python train.py --horizontal_flip=true --encoder_activation="gelu" --encoder_mlp_ratio=6 --fusion_encoder_layers=7 --fusion_encoder_activation="gelu" --fusion_encoder_mlp_ratio=2 --fusion_encoder_bias="all" --lr=0.0014
Rows from block 2 of the image encoder, named by matrix and row number. Each number is 128 + 24 x the weight over its row's rms, rounded and kept within 0 to 255. All counts start at 0. Numbers have three digits each.
# f: depthwise 3x3 conv (encoder.blocks.2.mixer.f.weight, 64x1x3x3), a 3x3 kernel
f.0:131090133170109112119164124
f.1:126135118105117130099167172
f.2:110121139111091119170155151
f.3:149115123077129144103142157
f.4:111128159114112118140165085
f.5:156130146138150115074108130
f.6:104150148094166104109142130
f.7:111082110124131127169134156
f.8:114132124112162115164088148
f.9:137109116115145117178165141
f.10:156153099145147120091098130
f.11:110117146157084153114148109
f.12:130120119176116108161137096
f.13:112152151123171133104163120
f.14:155088121159165130127135108
f.15:128093104148127084147152119
f.16:123140118123156121081167110
f.17:116118157140172121131107167
f.18:131172144108116156127094107
f.19:101130112116177156124105112
f.20:126114129101107108145183127
f.21:142151140079108114146122159
f.22:131099153105152140133170103
f.23:158172128144104109101109136
f.24:152149135134134157103078118
f.25:127104104166092132149151110
f.26:108119121142192142130120138
f.27:103112132128098108159172122
f.28:135145137104136143078134164
f.29:147090108150146096123154150
f.30:116102134126099094157161147
f.31:160103122156136092155133151
f.32:141116126127095091158136166
f.33:122115121173164122097106122
f.34:130142113105089112133170153
f.35:140103163087103131143120151
f.36:124108140138126090160171115
f.37:106147094092150107111149112
f.38:166115122111146101106123170
f.39:127088098156128108147149154
f.40:175158140111103109113116146
f.41:130163108146144136115078113
f.42:152160153107096136115098107
f.43:147098140096104116146164147
f.44:149130128124089115149077130
f.45:123111110160173131098107143
f.46:157154108150130079125146126
f.47:131094133112170137093153129
f.48:129100134152096109173149130
f.49:114168132094161127098121115
f.50:147136170104099143120102153
f.51:141138163160096123119092113
f.52:117138160110111099177121135
f.53:144106101141167103109134160
f.54:149152127148144106080101128
f.55:133127082097148123115155156
f.56:125165135119169126104095109
f.57:141165124105119147132077130
f.58:103160129125098096163118112
f.59:103148157098113139148163108
f.60:163113147143094153096110135
f.61:115141131110083097162119144
f.62:128157098119167112112109159
f.63:136141134094143117148076146