A small model that answers yes/no questions on an image's attributes, trained from scratch.
Training: adam_atan2 at rate 0.0014, 11400 steps, batches of 128.
Data: 101725 training examples, 14.3 epochs.
Rows from block 4 of the fusion encoder, named by matrix and row number. Rows with one number belong to one attention dimension. Each number is 50 + 10 x the weight over its row's rms, rounded and kept within 0 to 99. All counts start at 0. After the name is the row's rms in percent of the matrix's.
# q: attention query, key and value (stacked) (fusion_encoder.blocks.4.attn.qkv.weight, 576x192, the q third), inputs 0-95
# k: attention query, key and value (stacked) (fusion_encoder.blocks.4.attn.qkv.weight, 576x192, the k third), inputs 0-95
q.128 114:51 35 47 39 20 40 33 44 56 41 50 77 43 43 42 56 21 64 41 41 54 64 49 50 54 46 72 43 55 62 58 50 41 26 56 39 50 49 44 45 45 45 24 67 59 43 58 46 53 43 41 44 48 64 50 43 40 44 50 37 54 60 69 61 41 48 68 48 41 34 52 55 54 60 50 56 56 34 53 61 58 56 55 52 44 33 44 61 46 53 32 61 49 61 46 69
k.128 089:58 61 36 38 52 55 55 49 37 49 60 32 50 66 70 56 50 45 48 48 23 43 47 57 50 50 52 33 59 42 29 51 49 46 37 41 47 44 53 49 33 42 45 43 45 54 33 69 40 62 61 55 48 44 41 44 64 47 51 58 56 37 41 41 56 48 34 50 66 52 53 46 49 55 44 47 65 38 38 30 61 43 39 55 55 59 60 54 63 51 59 48 53 52 37 49
q.129 092:45 59 42 53 61 44 56 35 51 55 49 45 53 60 46 54 66 55 47 65 51 37 52 52 58 49 12 68 36 38 46 46 72 50 46 48 55 33 55 61 53 49 52 47 56 62 39 55 47 62 46 62 68 17 61 39 47 64 63 57 50 50 33 58 42 44 45 45 72 60 49 48 59 54 51 39 53 53 47 29 46 40 59 49 50 57 39 43 56 56 54 32 45 55 67 35
k.129 090:35 53 56 48 47 62 35 49 53 42 40 69 40 37 32 51 48 59 60 51 72 51 39 40 42 47 54 46 50 46 64 42 77 60 45 57 63 58 56 63 54 62 54 62 64 55 57 24 46 40 31 59 46 57 40 58 31 48 48 45 51 55 56 43 59 47 70 56 38 42 39 45 63 53 49 36 45 66 59 45 40 67 68 48 53 57 52 45 55 47 38 34 47 40 55 55
q.130 144:38 45 37 52 32 39 38 33 54 48 45 60 56 55 38 58 42 64 46 63 63 46 54 55 59 39 33 62 48 56 64 48 66 39 53 37 49 44 47 49 55 48 36 66 65 58 45 48 48 62 39 58 60 37 61 41 34 64 60 39 50 65 61 69 42 41 58 38 64 40 53 59 66 62 52 45 61 46 49 42 55 41 68 41 41 48 41 49 41 55 39 38 50 65 58 40
k.130 120:46 67 48 35 47 65 38 58 50 39 51 53 36 48 48 58 46 57 53 39 59 46 30 47 29 41 56 39 62 38 51 47 62 64 32 54 65 52 50 66 29 61 49 50 55 63 46 35 36 41 45 56 38 64 38 50 43 39 36 55 51 46 52 38 56 49 64 63 38 50 43 39 52 45 49 42 45 56 56 49 48 65 57 48 67 64 63 48 65 39 39 45 39 41 47 56
q.131 116:49 36 45 38 25 41 32 47 52 35 49 74 43 42 44 56 19 64 41 41 55 64 46 57 53 47 76 39 58 61 63 51 42 31 53 39 51 58 51 44 40 42 28 67 59 37 66 46 53 40 45 37 46 62 48 48 46 46 45 34 56 63 72 61 48 44 67 48 41 34 54 51 54 58 57 59 57 35 47 61 60 55 54 43 49 37 47 59 43 50 36 58 50 58 40 65
k.131 096:64 58 38 41 51 51 58 47 41 48 64 24 49 70 73 53 51 38 46 45 24 43 55 58 54 51 52 40 59 46 30 56 41 43 45 44 51 41 52 50 35 43 45 39 38 54 33 75 43 56 73 55 51 46 45 44 66 51 54 59 54 37 39 44 49 53 29 53 60 55 55 53 42 55 45 56 61 39 42 37 59 39 33 54 54 47 57 49 56 50 67 52 53 53 40 46
q.132 118:49 34 46 38 20 44 26 47 54 39 49 76 44 40 46 53 25 67 47 47 58 57 53 56 53 45 73 42 61 62 60 49 38 30 53 44 52 59 46 39 42 44 30 61 59 39 60 48 56 43 45 42 47 68 44 50 47 50 48 33 55 57 74 58 45 46 63 48 41 33 59 57 51 61 56 56 53 36 48 57 62 53 51 48 50 31 50 57 43 55 32 62 54 54 44 63
k.132 098:59 60 36 42 54 53 58 53 42 48 62 25 55 67 69 52 49 37 47 42 26 45 52 61 48 55 49 37 54 43 32 58 34 40 48 39 47 45 52 45 42 40 49 45 37 52 30 76 45 52 69 51 45 46 51 50 68 50 53 60 49 38 46 45 51 49 28 50 67 58 59 47 36 50 47 55 60 33 34 48 64 42 38 53 56 45 60 52 52 46 66 59 54 55 41 48
q.133 096:53 30 53 54 33 47 42 36 62 37 46 53 53 34 48 30 33 65 50 51 52 50 62 58 54 42 53 52 55 69 61 61 42 28 42 54 45 70 50 40 42 44 29 62 51 53 49 32 57 44 49 46 43 38 51 49 51 50 43 31 48 59 69 53 51 36 60 56 56 37 56 55 51 58 55 52 67 52 64 50 54 55 48 41 48 23 42 53 36 58 35 50 52 72 39 58
k.133 064:40 51 33 38 37 49 47 47 54 49 46 42 46 53 51 48 40 40 53 44 36 50 45 50 44 38 55 41 53 28 54 46 53 52 39 44 61 26 54 57 33 44 42 54 55 59 40 76 42 67 53 76 48 46 50 39 52 46 51 58 56 58 50 36 51 51 46 45 47 52 44 49 64 48 50 38 50 35 40 42 46 44 57 53 44 61 56 69 54 48 44 38 42 46 48 41
q.134 118:54 60 54 65 75 58 70 52 46 64 47 26 58 60 56 42 80 33 57 57 45 39 53 47 50 54 26 62 41 41 39 47 57 69 47 55 44 46 51 61 60 56 72 36 46 64 39 53 45 64 58 57 55 37 50 46 61 54 53 64 48 39 29 37 56 53 30 47 56 67 47 43 44 41 43 40 42 64 51 42 43 46 45 51 55 65 50 45 59 45 69 43 47 41 55 30
k.134 096:39 40 65 59 50 47 42 51 64 53 42 69 50 34 30 45 52 59 55 54 72 61 53 41 49 43 52 66 44 55 69 42 58 53 61 55 52 57 45 50 60 60 55 58 63 45 69 28 53 43 36 37 52 57 52 63 33 54 51 40 48 60 62 54 50 49 75 48 38 39 42 51 59 50 54 47 38 56 59 61 39 58 61 48 44 45 35 50 40 51 39 50 51 52 61 48
q.135 092:41 64 71 41 42 45 44 51 59 52 53 65 55 52 46 59 48 58 48 41 56 52 45 49 49 56 39 43 48 29 55 54 54 62 61 51 33 20 36 65 52 52 63 56 55 48 47 71 38 49 50 52 60 58 57 30 50 53 50 70 54 56 53 45 29 74 56 45 37 49 59 54 50 49 58 44 38 60 51 47 39 48 54 76 52 66 56 65 47 47 50 47 38 21 67 54
k.135 077:49 56 49 45 39 54 53 41 51 57 49 54 51 46 43 68 56 47 41 40 51 55 40 53 36 21 58 61 55 55 50 43 51 50 61 49 63 50 64 58 38 50 41 47 51 49 56 23 56 56 48 59 52 53 53 61 48 55 50 53 48 40 53 58 75 40 44 51 65 46 59 46 42 46 48 42 60 38 37 64 50 55 46 27 39 59 53 49 53 58 50 54 79 73 44 47
q.136 092:62 31 30 59 44 44 53 45 38 51 43 56 38 55 49 59 48 42 48 59 49 56 41 40 58 43 71 54 52 67 52 35 38 39 46 40 72 70 62 42 42 51 35 44 48 49 59 22 56 46 49 44 43 52 48 62 49 48 58 49 55 39 48 58 55 28 53 51 45 47 46 46 48 59 34 55 53 40 45 58 53 59 45 35 51 37 45 45 55 68 53 52 66 76 25 66
k.136 080:62 40 57 55 63 54 42 51 49 42 60 51 54 62 56 45 42 49 60 56 44 46 58 48 68 76 37 48 49 63 50 58 55 47 42 51 29 58 37 44 70 51 57 54 46 49 43 65 53 41 57 36 53 44 47 49 51 45 53 39 48 51 57 46 33 54 49 56 51 51 45 51 52 55 47 54 43 53 56 25 51 49 48 63 61 48 54 56 47 49 51 59 35 47 39 60
q.137 130:43 36 43 42 24 37 31 43 58 45 50 77 48 48 38 60 23 68 40 45 59 59 49 54 52 44 66 42 58 61 61 52 47 33 52 39 49 50 42 42 40 44 25 66 60 40 59 47 51 44 43 42 49 56 50 46 43 49 49 39 53 62 73 65 41 47 67 45 47 35 56 54 53 60 53 58 55 29 51 56 62 52 59 39 45 36 49 58 42 52 33 56 49 61 49 61
k.137 104:59 65 37 36 51 62 53 48 37 45 63 27 48 59 67 55 50 44 46 39 28 46 44 62 47 49 52 34 58 38 30 55 45 49 39 44 52 39 54 56 30 47 43 41 40 55 31 66 37 52 62 59 50 51 47 44 64 43 48 60 52 39 44 44 53 49 34 54 60 61 56 48 46 54 44 54 55 39 38 40 60 45 33 57 59 57 65 49 63 47 61 47 49 47 39 51
q.138 107:46 49 55 45 52 42 40 55 62 46 55 56 61 51 54 18 40 64 51 53 48 47 52 52 61 66 66 41 49 34 60 52 42 50 61 60 26 58 41 60 78 49 52 55 54 53 45 76 38 34 55 52 50 55 52 26 54 50 56 58 63 61 63 42 33 74 56 51 40 36 50 56 54 50 65 43 48 55 72 46 54 46 53 82 42 53 52 67 52 56 44 43 35 25 60 54
k.138 093:44 55 31 48 44 49 57 40 49 50 56 45 49 48 52 57 49 54 45 46 45 48 55 52 41 36 63 55 50 47 50 49 35 33 59 26 58 51 62 50 45 44 35 53 47 50 57 58 55 62 51 62 49 46 52 52 57 54 54 58 36 50 50 60 63 30 46 47 70 45 47 45 47 49 56 48 59 17 27 60 49 40 52 29 46 36 49 53 52 48 50 57 65 77 46 32
q.139 111:49 39 47 43 30 55 37 63 51 37 52 71 42 44 47 46 26 52 42 32 53 60 54 57 45 54 85 33 62 66 62 43 29 40 55 41 50 60 40 46 45 50 43 55 54 32 63 45 46 45 42 35 39 80 43 48 44 44 40 33 58 61 69 44 48 50 64 61 31 40 58 58 51 45 54 66 56 37 54 67 60 60 51 46 47 39 50 58 39 46 43 65 55 51 40 66
k.139 116:66 52 42 51 60 45 67 49 37 59 55 28 54 67 71 50 56 39 46 47 22 49 58 57 55 58 44 48 49 53 31 54 36 49 54 39 44 46 54 45 43 41 46 36 29 52 31 73 52 57 72 47 50 43 53 43 72 50 52 58 55 32 41 52 45 49 31 49 60 57 58 51 31 53 45 63 61 42 41 43 58 42 34 50 46 46 54 52 52 50 70 57 57 54 46 45
q.140 073:49 26 53 51 23 43 36 51 51 46 60 72 48 52 45 47 40 61 54 55 57 63 44 49 58 56 66 40 47 63 58 51 33 30 54 52 46 60 48 46 59 48 25 57 57 49 51 36 63 46 49 45 48 55 49 49 48 50 55 36 63 55 65 69 43 42 61 47 47 41 45 54 44 62 47 49 63 33 55 58 56 59 53 59 56 21 46 69 52 62 37 55 58 77 34 69
k.140 061:50 61 38 41 50 61 53 49 47 49 61 48 54 73 61 62 38 53 47 61 41 41 52 47 55 44 41 37 53 49 48 58 62 44 34 35 48 32 59 43 47 47 49 61 50 63 45 69 51 59 53 62 57 46 46 52 49 48 54 51 41 54 48 45 55 42 42 43 61 49 44 48 57 63 55 44 58 50 48 15 62 46 58 48 64 65 59 50 54 53 56 41 33 49 38 58
q.141 133:54 60 53 57 77 62 73 58 45 59 45 24 57 54 57 36 75 32 60 53 37 42 47 46 45 52 39 54 46 43 41 49 56 70 48 64 47 48 57 57 57 61 74 31 38 58 43 50 46 59 57 58 48 48 50 57 62 50 53 67 52 36 29 36 61 54 35 54 54 69 42 43 44 36 49 47 40 66 48 41 40 48 44 57 51 63 55 45 54 45 68 47 49 39 51 41
k.141 107:43 32 59 64 47 35 50 52 64 54 39 70 58 42 32 51 54 52 60 57 70 59 55 39 57 47 43 65 40 57 65 45 45 51 60 53 44 56 52 45 69 54 55 53 62 44 72 34 59 48 37 40 56 48 60 59 38 56 57 39 48 63 60 51 44 49 62 45 44 42 45 56 57 47 52 51 41 55 61 59 42 55 60 47 36 46 34 48 40 54 40 56 56 54 62 47
q.142 111:38 52 38 50 38 39 40 28 47 51 45 55 56 58 38 53 45 55 45 64 64 44 53 51 57 41 27 68 47 48 56 50 73 43 52 36 48 45 47 52 54 50 38 65 62 64 40 51 47 61 36 59 64 30 61 35 38 67 63 48 50 60 49 67 42 36 54 35 68 48 55 54 61 63 49 38 54 49 48 40 52 39 67 38 46 51 36 48 42 60 46 37 47 58 65 42
k.142 101:45 60 46 31 44 67 33 53 57 38 47 61 34 44 37 61 44 58 56 45 60 52 36 44 37 35 58 46 59 37 60 49 68 66 32 58 68 50 51 67 38 65 46 54 54 62 48 30 38 46 41 54 42 63 33 54 37 44 40 49 49 54 48 45 55 52 65 65 35 45 40 37 53 49 52 38 44 61 58 46 43 66 61 54 60 63 58 42 60 45 36 43 44 37 50 54
q.143 117:46 35 39 44 25 43 32 49 54 36 48 71 47 45 46 51 23 61 45 42 54 56 51 52 53 52 76 37 62 61 60 48 35 30 56 39 48 55 44 41 42 47 32 66 60 38 64 45 44 44 43 39 45 68 47 44 44 46 42 36 55 65 74 55 43 48 63 54 43 32 54 59 51 54 49 59 56 38 57 62 59 54 51 43 47 31 46 63 42 54 34 57 54 58 48 67
k.143 103:59 62 36 46 54 57 63 48 40 52 64 28 55 63 75 55 53 36 47 41 21 48 53 58 54 50 48 45 59 48 26 51 40 49 48 39 52 41 56 43 36 43 42 37 32 55 31 68 49 60 74 55 44 47 46 43 68 47 48 62 58 36 47 49 55 44 28 51 63 56 54 50 36 52 48 55 62 39 39 43 57 47 38 49 50 46 59 52 57 45 66 53 52 57 44 46
q.144 100:56 41 48 42 31 56 38 64 53 36 47 64 46 47 50 44 34 52 44 33 47 62 48 50 42 54 83 34 66 64 59 46 28 47 56 46 50 63 40 45 42 52 47 54 49 35 68 42 44 45 50 36 37 83 36 49 49 41 35 40 59 51 69 44 58 47 61 64 27 35 55 53 47 47 50 63 48 44 55 72 53 69 48 47 54 42 51 59 43 45 43 67 62 54 41 69
k.144 100:64 53 49 50 55 43 71 50 37 62 58 26 61 66 72 53 55 36 42 46 25 52 57 57 62 60 44 52 49 56 35 49 34 41 54 44 44 41 52 40 44 41 47 40 29 49 38 73 52 53 69 43 54 38 58 46 72 55 55 58 55 37 42 49 44 46 32 44 67 58 58 52 33 45 50 66 65 41 38 47 58 40 36 49 44 46 52 56 46 48 67 58 58 58 50 47