A small model that answers yes/no questions on an image's attributes, trained from scratch.
Model: encoder arch convnext_v2, encoder norm rmsnorm, encoder activation gelu, fusion encoder layers 7, fusion encoder moe expert_choice, fusion encoder num experts 4.
Training: 11400 steps, batches of 128.
Data: trained on regions of photos with short descriptions (Visual Genome), 14.3 epochs.
Rows from block 3 of the fusion encoder of a small model that answers yes/no questions on an image's attributes, named by matrix and row number. Rows with one number within an expert belong to one neuron, the router's apart. Each number is 128 + 24 x the weight over its row's rms, rounded and kept within 0 to 255. All counts start at 0.
Before each expert's rows are labels from the 100 texts, of 14976, where the router gives the expert most weight on average: "fires on" is the input token at the peak. Only what is clearly more common there than usual is listed. The data: regions of photos with short descriptions (Visual Genome).
# router: router (fusion_encoder.blocks.3.mlp.router.weight, 4x192), inputs 96-191
# up: expert up (fusion_encoder.blocks.3.mlp.up, 4x48x192), inputs 96-191
# down: expert down (fusion_encoder.blocks.3.mlp.down, 4x192x48, transposed), outputs 96-191

# expert 1
fires on: "wearing"; "sky"; "shirt"
router.1 [161  88 166 123 163 152 111 115 119  82 147 150 158 133 100  93 138 155 109  94 147 101 120 135 124 108 130  99 121 123 107 125 142  94 192  69 113  72 177  98 135  81 132 137  97 165 155 152 118 152 131 128  96 120 141 153 108 126 154 131 167 166 129 158 132 141  92 148 148 121 109 119 139 104 127 134  93 149 107 127 121 121  77 138 148 135 146 106 153 142 136 173  80 132 106 128]
up.0 [130 117 162 119 121 115 119  89 145  92 119 123 126 153 130 138 121 153  98  76 119 141 145 114  86 119 120  84  94 152  75 113 122 129 146  89 119 106 159  99 138  86 126 115  94 150 168 121 139 133  98  99 125  95 153 152 118 158 126  93 136 139 159 139 122 128  78 113 141 157 106 133 134 114 155 109 107 117 108 143 141  85 101 157 154 171 140 122 125  79 128 141  85 112 112  93]
down.0 [128 121  89 113 122 139 113 133 112 150 150 120 141 141 118 134 160 144 127 110 127 141 117 114 164  82 174 119 108 142 143 114 114 130  81 163 100 175  82 151  81 143 146 134 111 118  98 130 104 142 134 100 119 148 101 139 125  94 135 157 103 146 109 148 113 185 159 130 161 110 152 135 153 127 141 160 155 147 152 121 123 111 170  81  92 111 174 102 103 120 157  89 149 190 113 149]
up.1 [108 138 144 159 100 134 112  98 154 124 117 109 136 164 122 130 136 144 121  96 110 156 145 117 107 110 112 131 140  92 128 143 126 132 119 114 118 137 131 156  86 131 103 143 131 102 160 100 115  96 114  87 119 116 188 136 161 100 107  86  92  99 161  85  98 136 138  97 111 176 140  78 135 145 136  94 165 115 137  93 168 136 142 147 143 128 123 157 111 119  83  90 142 109 148 122]
down.1 [149 116 144 147 133 122 138 126  96 148 139 120 149 149 129 123 128 164 117  90 147 130 136 140 102 109 119  79 108  87  89 111 134 130 111 147 107 146 142 102 125 103  83 104 119 177 109 121 141 134  79  70 111 103 113 185 115 101 124 101 120 142 187 115 140 168 127 139 124 110 138 142 156 139 151 108  72 131 169 121 134  90 155 137 107 124 140 115 124 112 103  72 134 104 126 100]
up.2 [115 151 122 102 140 157 110 106 126 126 107  94  99 133 147 144 127 116 183 170 126 145 108 123 169 114 152 139 156 148 165 107  89 143 121 125 123 118  93 158  93 171 157 134 145 100 118 111  93 107 146 127 155 156  87 102 141  90 137 147 126 125  74 124 110  85 127 135 152 107 118 115 133 140 132 148 174 101  95 116 127 153 113 101  90  86 147 131 104 130 153 157 128 137 111 155]
down.2 [107 164  96 122 122 123 158 133 100 138  95 126  93 133 165 163 123 116 180 143 142 165 100 135 160 137 168 167 135 122 164 121 122 172  86 162 148 155  96 134 128 142 138 113 148 103 103  78 135  98 143 147 165 123  80 116 171 145 128 159 113 102 102  78 129 142 162 121 117 103 137 161 124 153 115 108 146  95 137 149 121 100 139  96 103  97 152 128 132 142 157 110 134 159 115 156]
up.3 [ 75 155 135 133 132 153 126 112 136 110  90  87  92 144 115 138 108 120 177 176  92 137  95 122 148 147 162 143 166 171 141 142  80 133 136 117 153 129 122 154  84 156 129 138 144 136 133 109  92 114 121 112 134 157 123 103 182 130 113 155 115  90 107 111 135  98 129 137 103 112 109 132 136 170 144 110 124  91  98 178 122 143 118 106  85  96 107 149 109 136 138 120 139 127 115  99]
down.3 [100 175 150 168  99 131 154 139  82 120  97 139 110 177 154 164 162 164 165 147 140 161 100 134 154 124 149 131 143 117 146 126 119 140  92 126 120 165 123 123  75 117 122  89 116 131 143 112 134 113  83  59 159 116 142 107 151 143 169 114 105 120 107  98 139 128  97 104 143 147 147 132 157 157 146 121 121  92 110 126  92 107 122  90 111 110 128 102 121 128 142 126 109 103 106 118]
up.4 [ 80 148 148 133 117 142 139 125 158 135  81 107  93 156 117 137 114 125 150 139 101 151 103 107  99 150 134 148 152 150 119 159 104 145 125 139 144 138 122 142 114 149 109 118 157 116 145  83 113 104 128  79 123 133 152 133 173 117 108 123 106  81 147  91 124 122 136 112  90 136 127 119 144 173 146  99 126  93 117 156 155 156 134 130 118 130  87 143 105 128 102 106 143 120 150 124]
down.4 [135 120 114 128 105 174 192 160 106 102 120 107 118 129 125 145 149 132 134 121  73 141  94 182 113 115 147 143 162 109 134 113 146 113 127 120 122 167 106 136 140 108 112 110 132 111 107 135 144 124 158 133 127 124 195  87 123 163 102  99  53 120 107 124 153 135 135 110 123  86 127 190 141 134 125  85 117 110 153 147  64 130 165 140 101 108 110 120 123 122 109 135 145 120 125  94]

# expert 0
fires on: "white"
router.0 [102 160 120 116 148  98 171 140 108 163  98 114 114 128 124 127 104 165 161 110 132 102 130 118 108 138 132 167 136 125 118 132 168 116 140 139 126 136 156 113 123 108  92 107 138 156 113 118 156  86  89 121 122 114  70 100 168 117 114 143 152  74 146  78 126 173 145 105 133 131 172 120 148 184 151 128 122 130 150 141 166 103 111 110 158 131 140 109 133 142 113 111 115 147 137 106]
up.0 [114 133 128 163 143 113 134 147 101 141 124 115 129 153 128 133  46 158 127  76 172 148 175 125 120  75 123 164 136  98 159 141 152 110 102 144  85 125 109  86 113 101 123 145 119 172 159 105 126 119 153 113 113 126 134  93 154  92 160  86 127 114 138  76  66 129 150  79 126 144 184 116 146 162 111  92 128 126  60 138 150 135 133 159 165 104 166 114 153 132 118 122 135 155 126 141]
down.0 [123 129 125 141 121 106 143 141 135 107 137 156 131 130 118 129 153 128 137 123 103 143 144 117  98 109 102 157 128 112 152 167 167 129 153  99 134 111 125  94 180  90 117 128 109 122 144 125 139 144 182 207 125 135 184 117 123 139  96 104 135 118 136 146 134 119 159 117 126 157 116 125 131 127  57  98 124 137 140 149 137 152 128 164 191 149 106 145 143 142  94 150 102 107 157 124]
up.1 [ 91 156 143 132 143 102 118 112 101  82  86 151  99 144 116 153 116 185 173  91 163 151 167 120 128 121 122 137 127 100 137 155 149 147 158  82  95  79 160 111 136 108 154 155  98 150 170  94 143 121 120 114 138  84 110 110 158 146 142 133 149 109 130 115 134 118 102 113 110 101 131 115 151 161 123 145 109  92 113 147 142  97  70 144 137 117 154 104 143 158 142 171  76 125  76 162]
down.1 [120 149 107 139 102 117 127 126 136 147 105 113 122 162 144 159 120 107 122 182  87 152 109 118 134 138 121 148 139 144 159 134 127 157  98 159 152 166  63 156 120 140 117 130 114  68 117 101 112 109 151 155 160 160 134 110 128 121  89 162 107 112  95 106 133 111 159 116 135 144 113 155 132 147  95 113 190 118 124 116 123 174 164 108 130 138  91 124 134 150 117 110 148 123 172 125]
up.2 [ 89 156 139 133 151 106 128 120 113  81  92 142  94 135 115 162 124 173 168  92 155 147 160 116 126 115 114 150 129 100 134 153 151 153 154  79 102  86 164 110 139 106 142 148  93 156 175  88 146 110 131 116 129  87  99 119 158 141 137 132 145  95 129 112 132 123  93 113 104  98 129 113 156 163 114 140  97  88 120 147 147  91  67 150 146 123 152  98 144 152 132 179  78 123  92 153]
down.2 [102 150 106 129 104 108 113 143 153 148  97 117 106 167 157 154 130 104 138 152 103 153  93 116 125 142 128 157 147 147 158 130 123 163  95 170 159 141  77 155 114 133 121 144 119  66 112 105 124 107 153 141 176 154 131 108 138 123  81 154 103  95 105 109 133  96 166 116 133 132 123 152 125 140  92 136 182 118 123 119 118 170 158  93 127 118 106 133 117 121 110 111 152 125 161 123]
up.3 [138 172 122 144 147 125 134 158 157 146 100 119 120 143 139 148  94 154 147  70 150 167 140 126  97 105 120 157 117 131 169 136 147 172  97 160 144 118 106 129 173  96 133 161 110 113 144  97 171  99 137 120 143 112  96  91 125 111 154 131 133 111 129  98 110  98 110  88 123 125 112 148 113 152 115 114 117 126  81 140 154 131 107 155 177 136 162 132 114 109 128 133 136 142 137 127]
down.3 [138 132 123 143 112 117 143 136 138 109 130 162 127 109 103 140 136 118 145 113 112 139 134 132  95 119 109 136 121 113 159 157 155 140 154 107 133 115 125 111 170  94 122 126 107 109 144 124 148 131 188 195 134 124 189 107 137 140 100 106 129 124 129 133 134 115 146 112 134 152 128 119 142 139  50  90 139 131 130 140 134 154 129 162 188 154 106 152 142 146  98 152 107  91 169 114]
up.4 [ 96 166 141 131 155 104 125 120 109  91  91 157  90 138 114 160 121 173 174  98 169 152 153 122 128 114 123 153 122 101 141 154 147 162 154  74 100  80 158 111 145 104 140 141 101 154 169  89 150 115 142 116 131  90 112 116 158 143 145 135 156 100 130 105 129 121  96 120 106 109 125 106 158 163 116 133 100  96 118 136 146 100  74 152 147 125 149  96 149 166 131 173  88 121  84 163]
down.4 [124 147 100 130  99 119 121 132 139 151 103 124  92 179 164 158 122 101 139 170  95 172 106 110 138 146 143 155 146 147 159 128 113 163  98 149 139 154  51 156 102 139 116 135 135  78 112  99 123 108 156 136 160 145 120 125 146 135 107 166 103 110 105 116 124  89 160 107 148 123 126 157 120 143 106 108 185 120 125 122 129 172 157 111 113 136 106 132 123 131 132 120 148 124 152 129]

# expert 2
fires on: "blue"; "brown"
router.2 [123 133  95 160  97  93 181 150 108 148 121 128 119 163 102 107  81 155 138 143 119 113 105 107 157 136 155 170 130  92 137 178 136 118 100 154 118 161 118 138 130 142 108 120 136 129 101 118 161 122 132  85  97 103  92 103 124 134 102 125 103 120 120 113 153 144 180 108  81  90 153 157 131 141 116  98 140 135 143 149 121 114 139 121 116  89 133 153 158 141 159 103 134  82 134 144]
up.0 [145 122 102  99  98  88 128 124 133 158 130 106 147 163 118  97 105 100  97 109 119 112 134  98  79 153 132 120 128 124 143 184 153 102 108 151 151 164 116 136 124 128 114 139 131  78 128 140 137 142 117 103 105 162 122 120 121 119 116 166 141 143 148 127 121 138 131 134 115 156 126 121 107 138 126 116 172 163 134 131 176 133 144 105 184 134 119 117 122 123 107  88 140 124 163 106]
down.0 [106 155 127 145 121 111 160 124 201 115 106  84  88  79 153 151 113 149 135 120 134 150 121 123 123 179 101 113 162 148 130 117 109 152 114 131 135 110  86 126 121 148 108 131 151 109 132  87 122  98 115 149 163 134 120 129 144 141 138 126 120  82 153  94 121 122 108 118 146 139 153 145 128 167 136 124 157 102 117 142 122 146 113 121 140 133  93 107  92 128 101 138 148 111 115 103]
up.1 [132 114 112 119  96  81 131 112 130 158 134 100 146 157 103  79 134 103  93  92  98 108 142  98  64 150 119 111 137 137 133 157 129 111 116 161 164 165 109  97 105 138 106 143 135  85 117 129 135 138 122 100 100 162 122 127 126 119  90 155 133 146 161 121 136 138 146 124 131 136 143 145 107 133 139 116 165 160 129 148 190 137 133 102 163 141 104 128 112 118 108  68 137 135 162  72]
down.1 [ 95 165  89 127 137 130 139 144 199 121 104 102 119  78 135 150 105 126 139 139 121 151 147 116 104 174 101 119 135 138 117 117 127 161 117 116 164 122 131 108 153 162 136 106 156 101 140  97 116 101 132 162 160 145 115 124 155 166 119 108 123  97 163 101 108 108 121 127 109 151 146 141 122 139  93 116 151 105 100 118 136 143 134 116 145 136 112 114  83 135  76 118 147 110 138 119]
up.2 [161 105 128 120 144 131 126 102 141 142 149  86 146 161 100  99  97 171  82 110 137  91 128 120 119 136 125 109 157 132 107 123 103  85 106 190 106 131 138 129 100 133 127 146 103 155 127 138  83 133  90  85  76 174 116 136 100 107 103 108 133 149 140 149 113 144 129 126  94  79 139 129 124  94 178  99 138 149 106 154 151  92 122 122 138 113 139 127 106  99 131 105 141 122 102 126]
down.2 [107 145 158 155 141 100 159 103 186 135 117 100 106 117 128 129  95 146 147 108 144 158 140 111 113 161 134 124 146 155 144 120 110 154 137 124 134 123 127 128 104 135 133 111 145 103 162  84 131 116 146 156 147 129 145 118 147 147 161 108 137  92 122 122 124 109 101 123 144 142 113 138 126 136 124 131 147 102  91 109 148 136 126 171 165 125 119 107  95 132  87 132 131  75 115  85]
up.3 [173 105 147 116 113 104 147  87 129 169 140 110 153 157 111 107 111 151  90 124 137 115 132 145 116 121 141 110 122 113 100 124  87 104 104 174  92 146 135 126 102 131 116 168 128 157 113 128  96 136  93  95  91 136 117 146 124  77  99 110 103 153 167 141  81 155 156 129  91 103 153 132 132  97 164 108 134 149 130 137 174  96 146 133 128 106 141 150 118  89 136  91 160 115 108 129]
down.3 [101 147 125 142 144  96 171 111 203 137 107 111 108 106 151 166  98 125 151  98 136 136 141 121 106 153 107 114 149 166 145 124 119 148 101 146 151 127 133 137 125 152 131 130 146  98 144  97 107 109 144 179 152 149 130 125 153 116 141  91 129 111 144 111 105  99 125 147 121 153 101 123 116 160 112 157 143 107  98 137 142 134 115 154 154 124  96 115  91 100  91 127 129  81 138 102]
up.4 [162  98 139 103 116 130 108  78 138 153 139  90 160 153 120  97 153 109  98 110 122 121 147 155  97 115 118  93 168 117  93  98 117  99 153 138 142 107 126  80 111 123 109 115 123 146 151 143  81 131  82 106 107 157 104 132 114 121 123 113 146 170 174 139 123 144 115 124 125 119 146 140 125 109 174 108 162 155 117 132 187 108 123 138 122 140  97 117 110  90 114  99 126 139 151  73]
down.4 [126 141 167 111 152 116 149 105 195 130 100 103 113 112 126 159 107 118 133  86 134 153 147 132  88 156  95 119 122 157 150 132 103 127 118 141 143 121 110 134 150 158 133 105 153  86 159 111 114 121 128 158 133 137 157 101 156 114 146 101 111 104 159 115  86 107 110 133 120 172 131 124 142 122 106 125 142 131  86 108 163 185 126 150 166 177 102 133  98  96  74 125 134 120 141 124]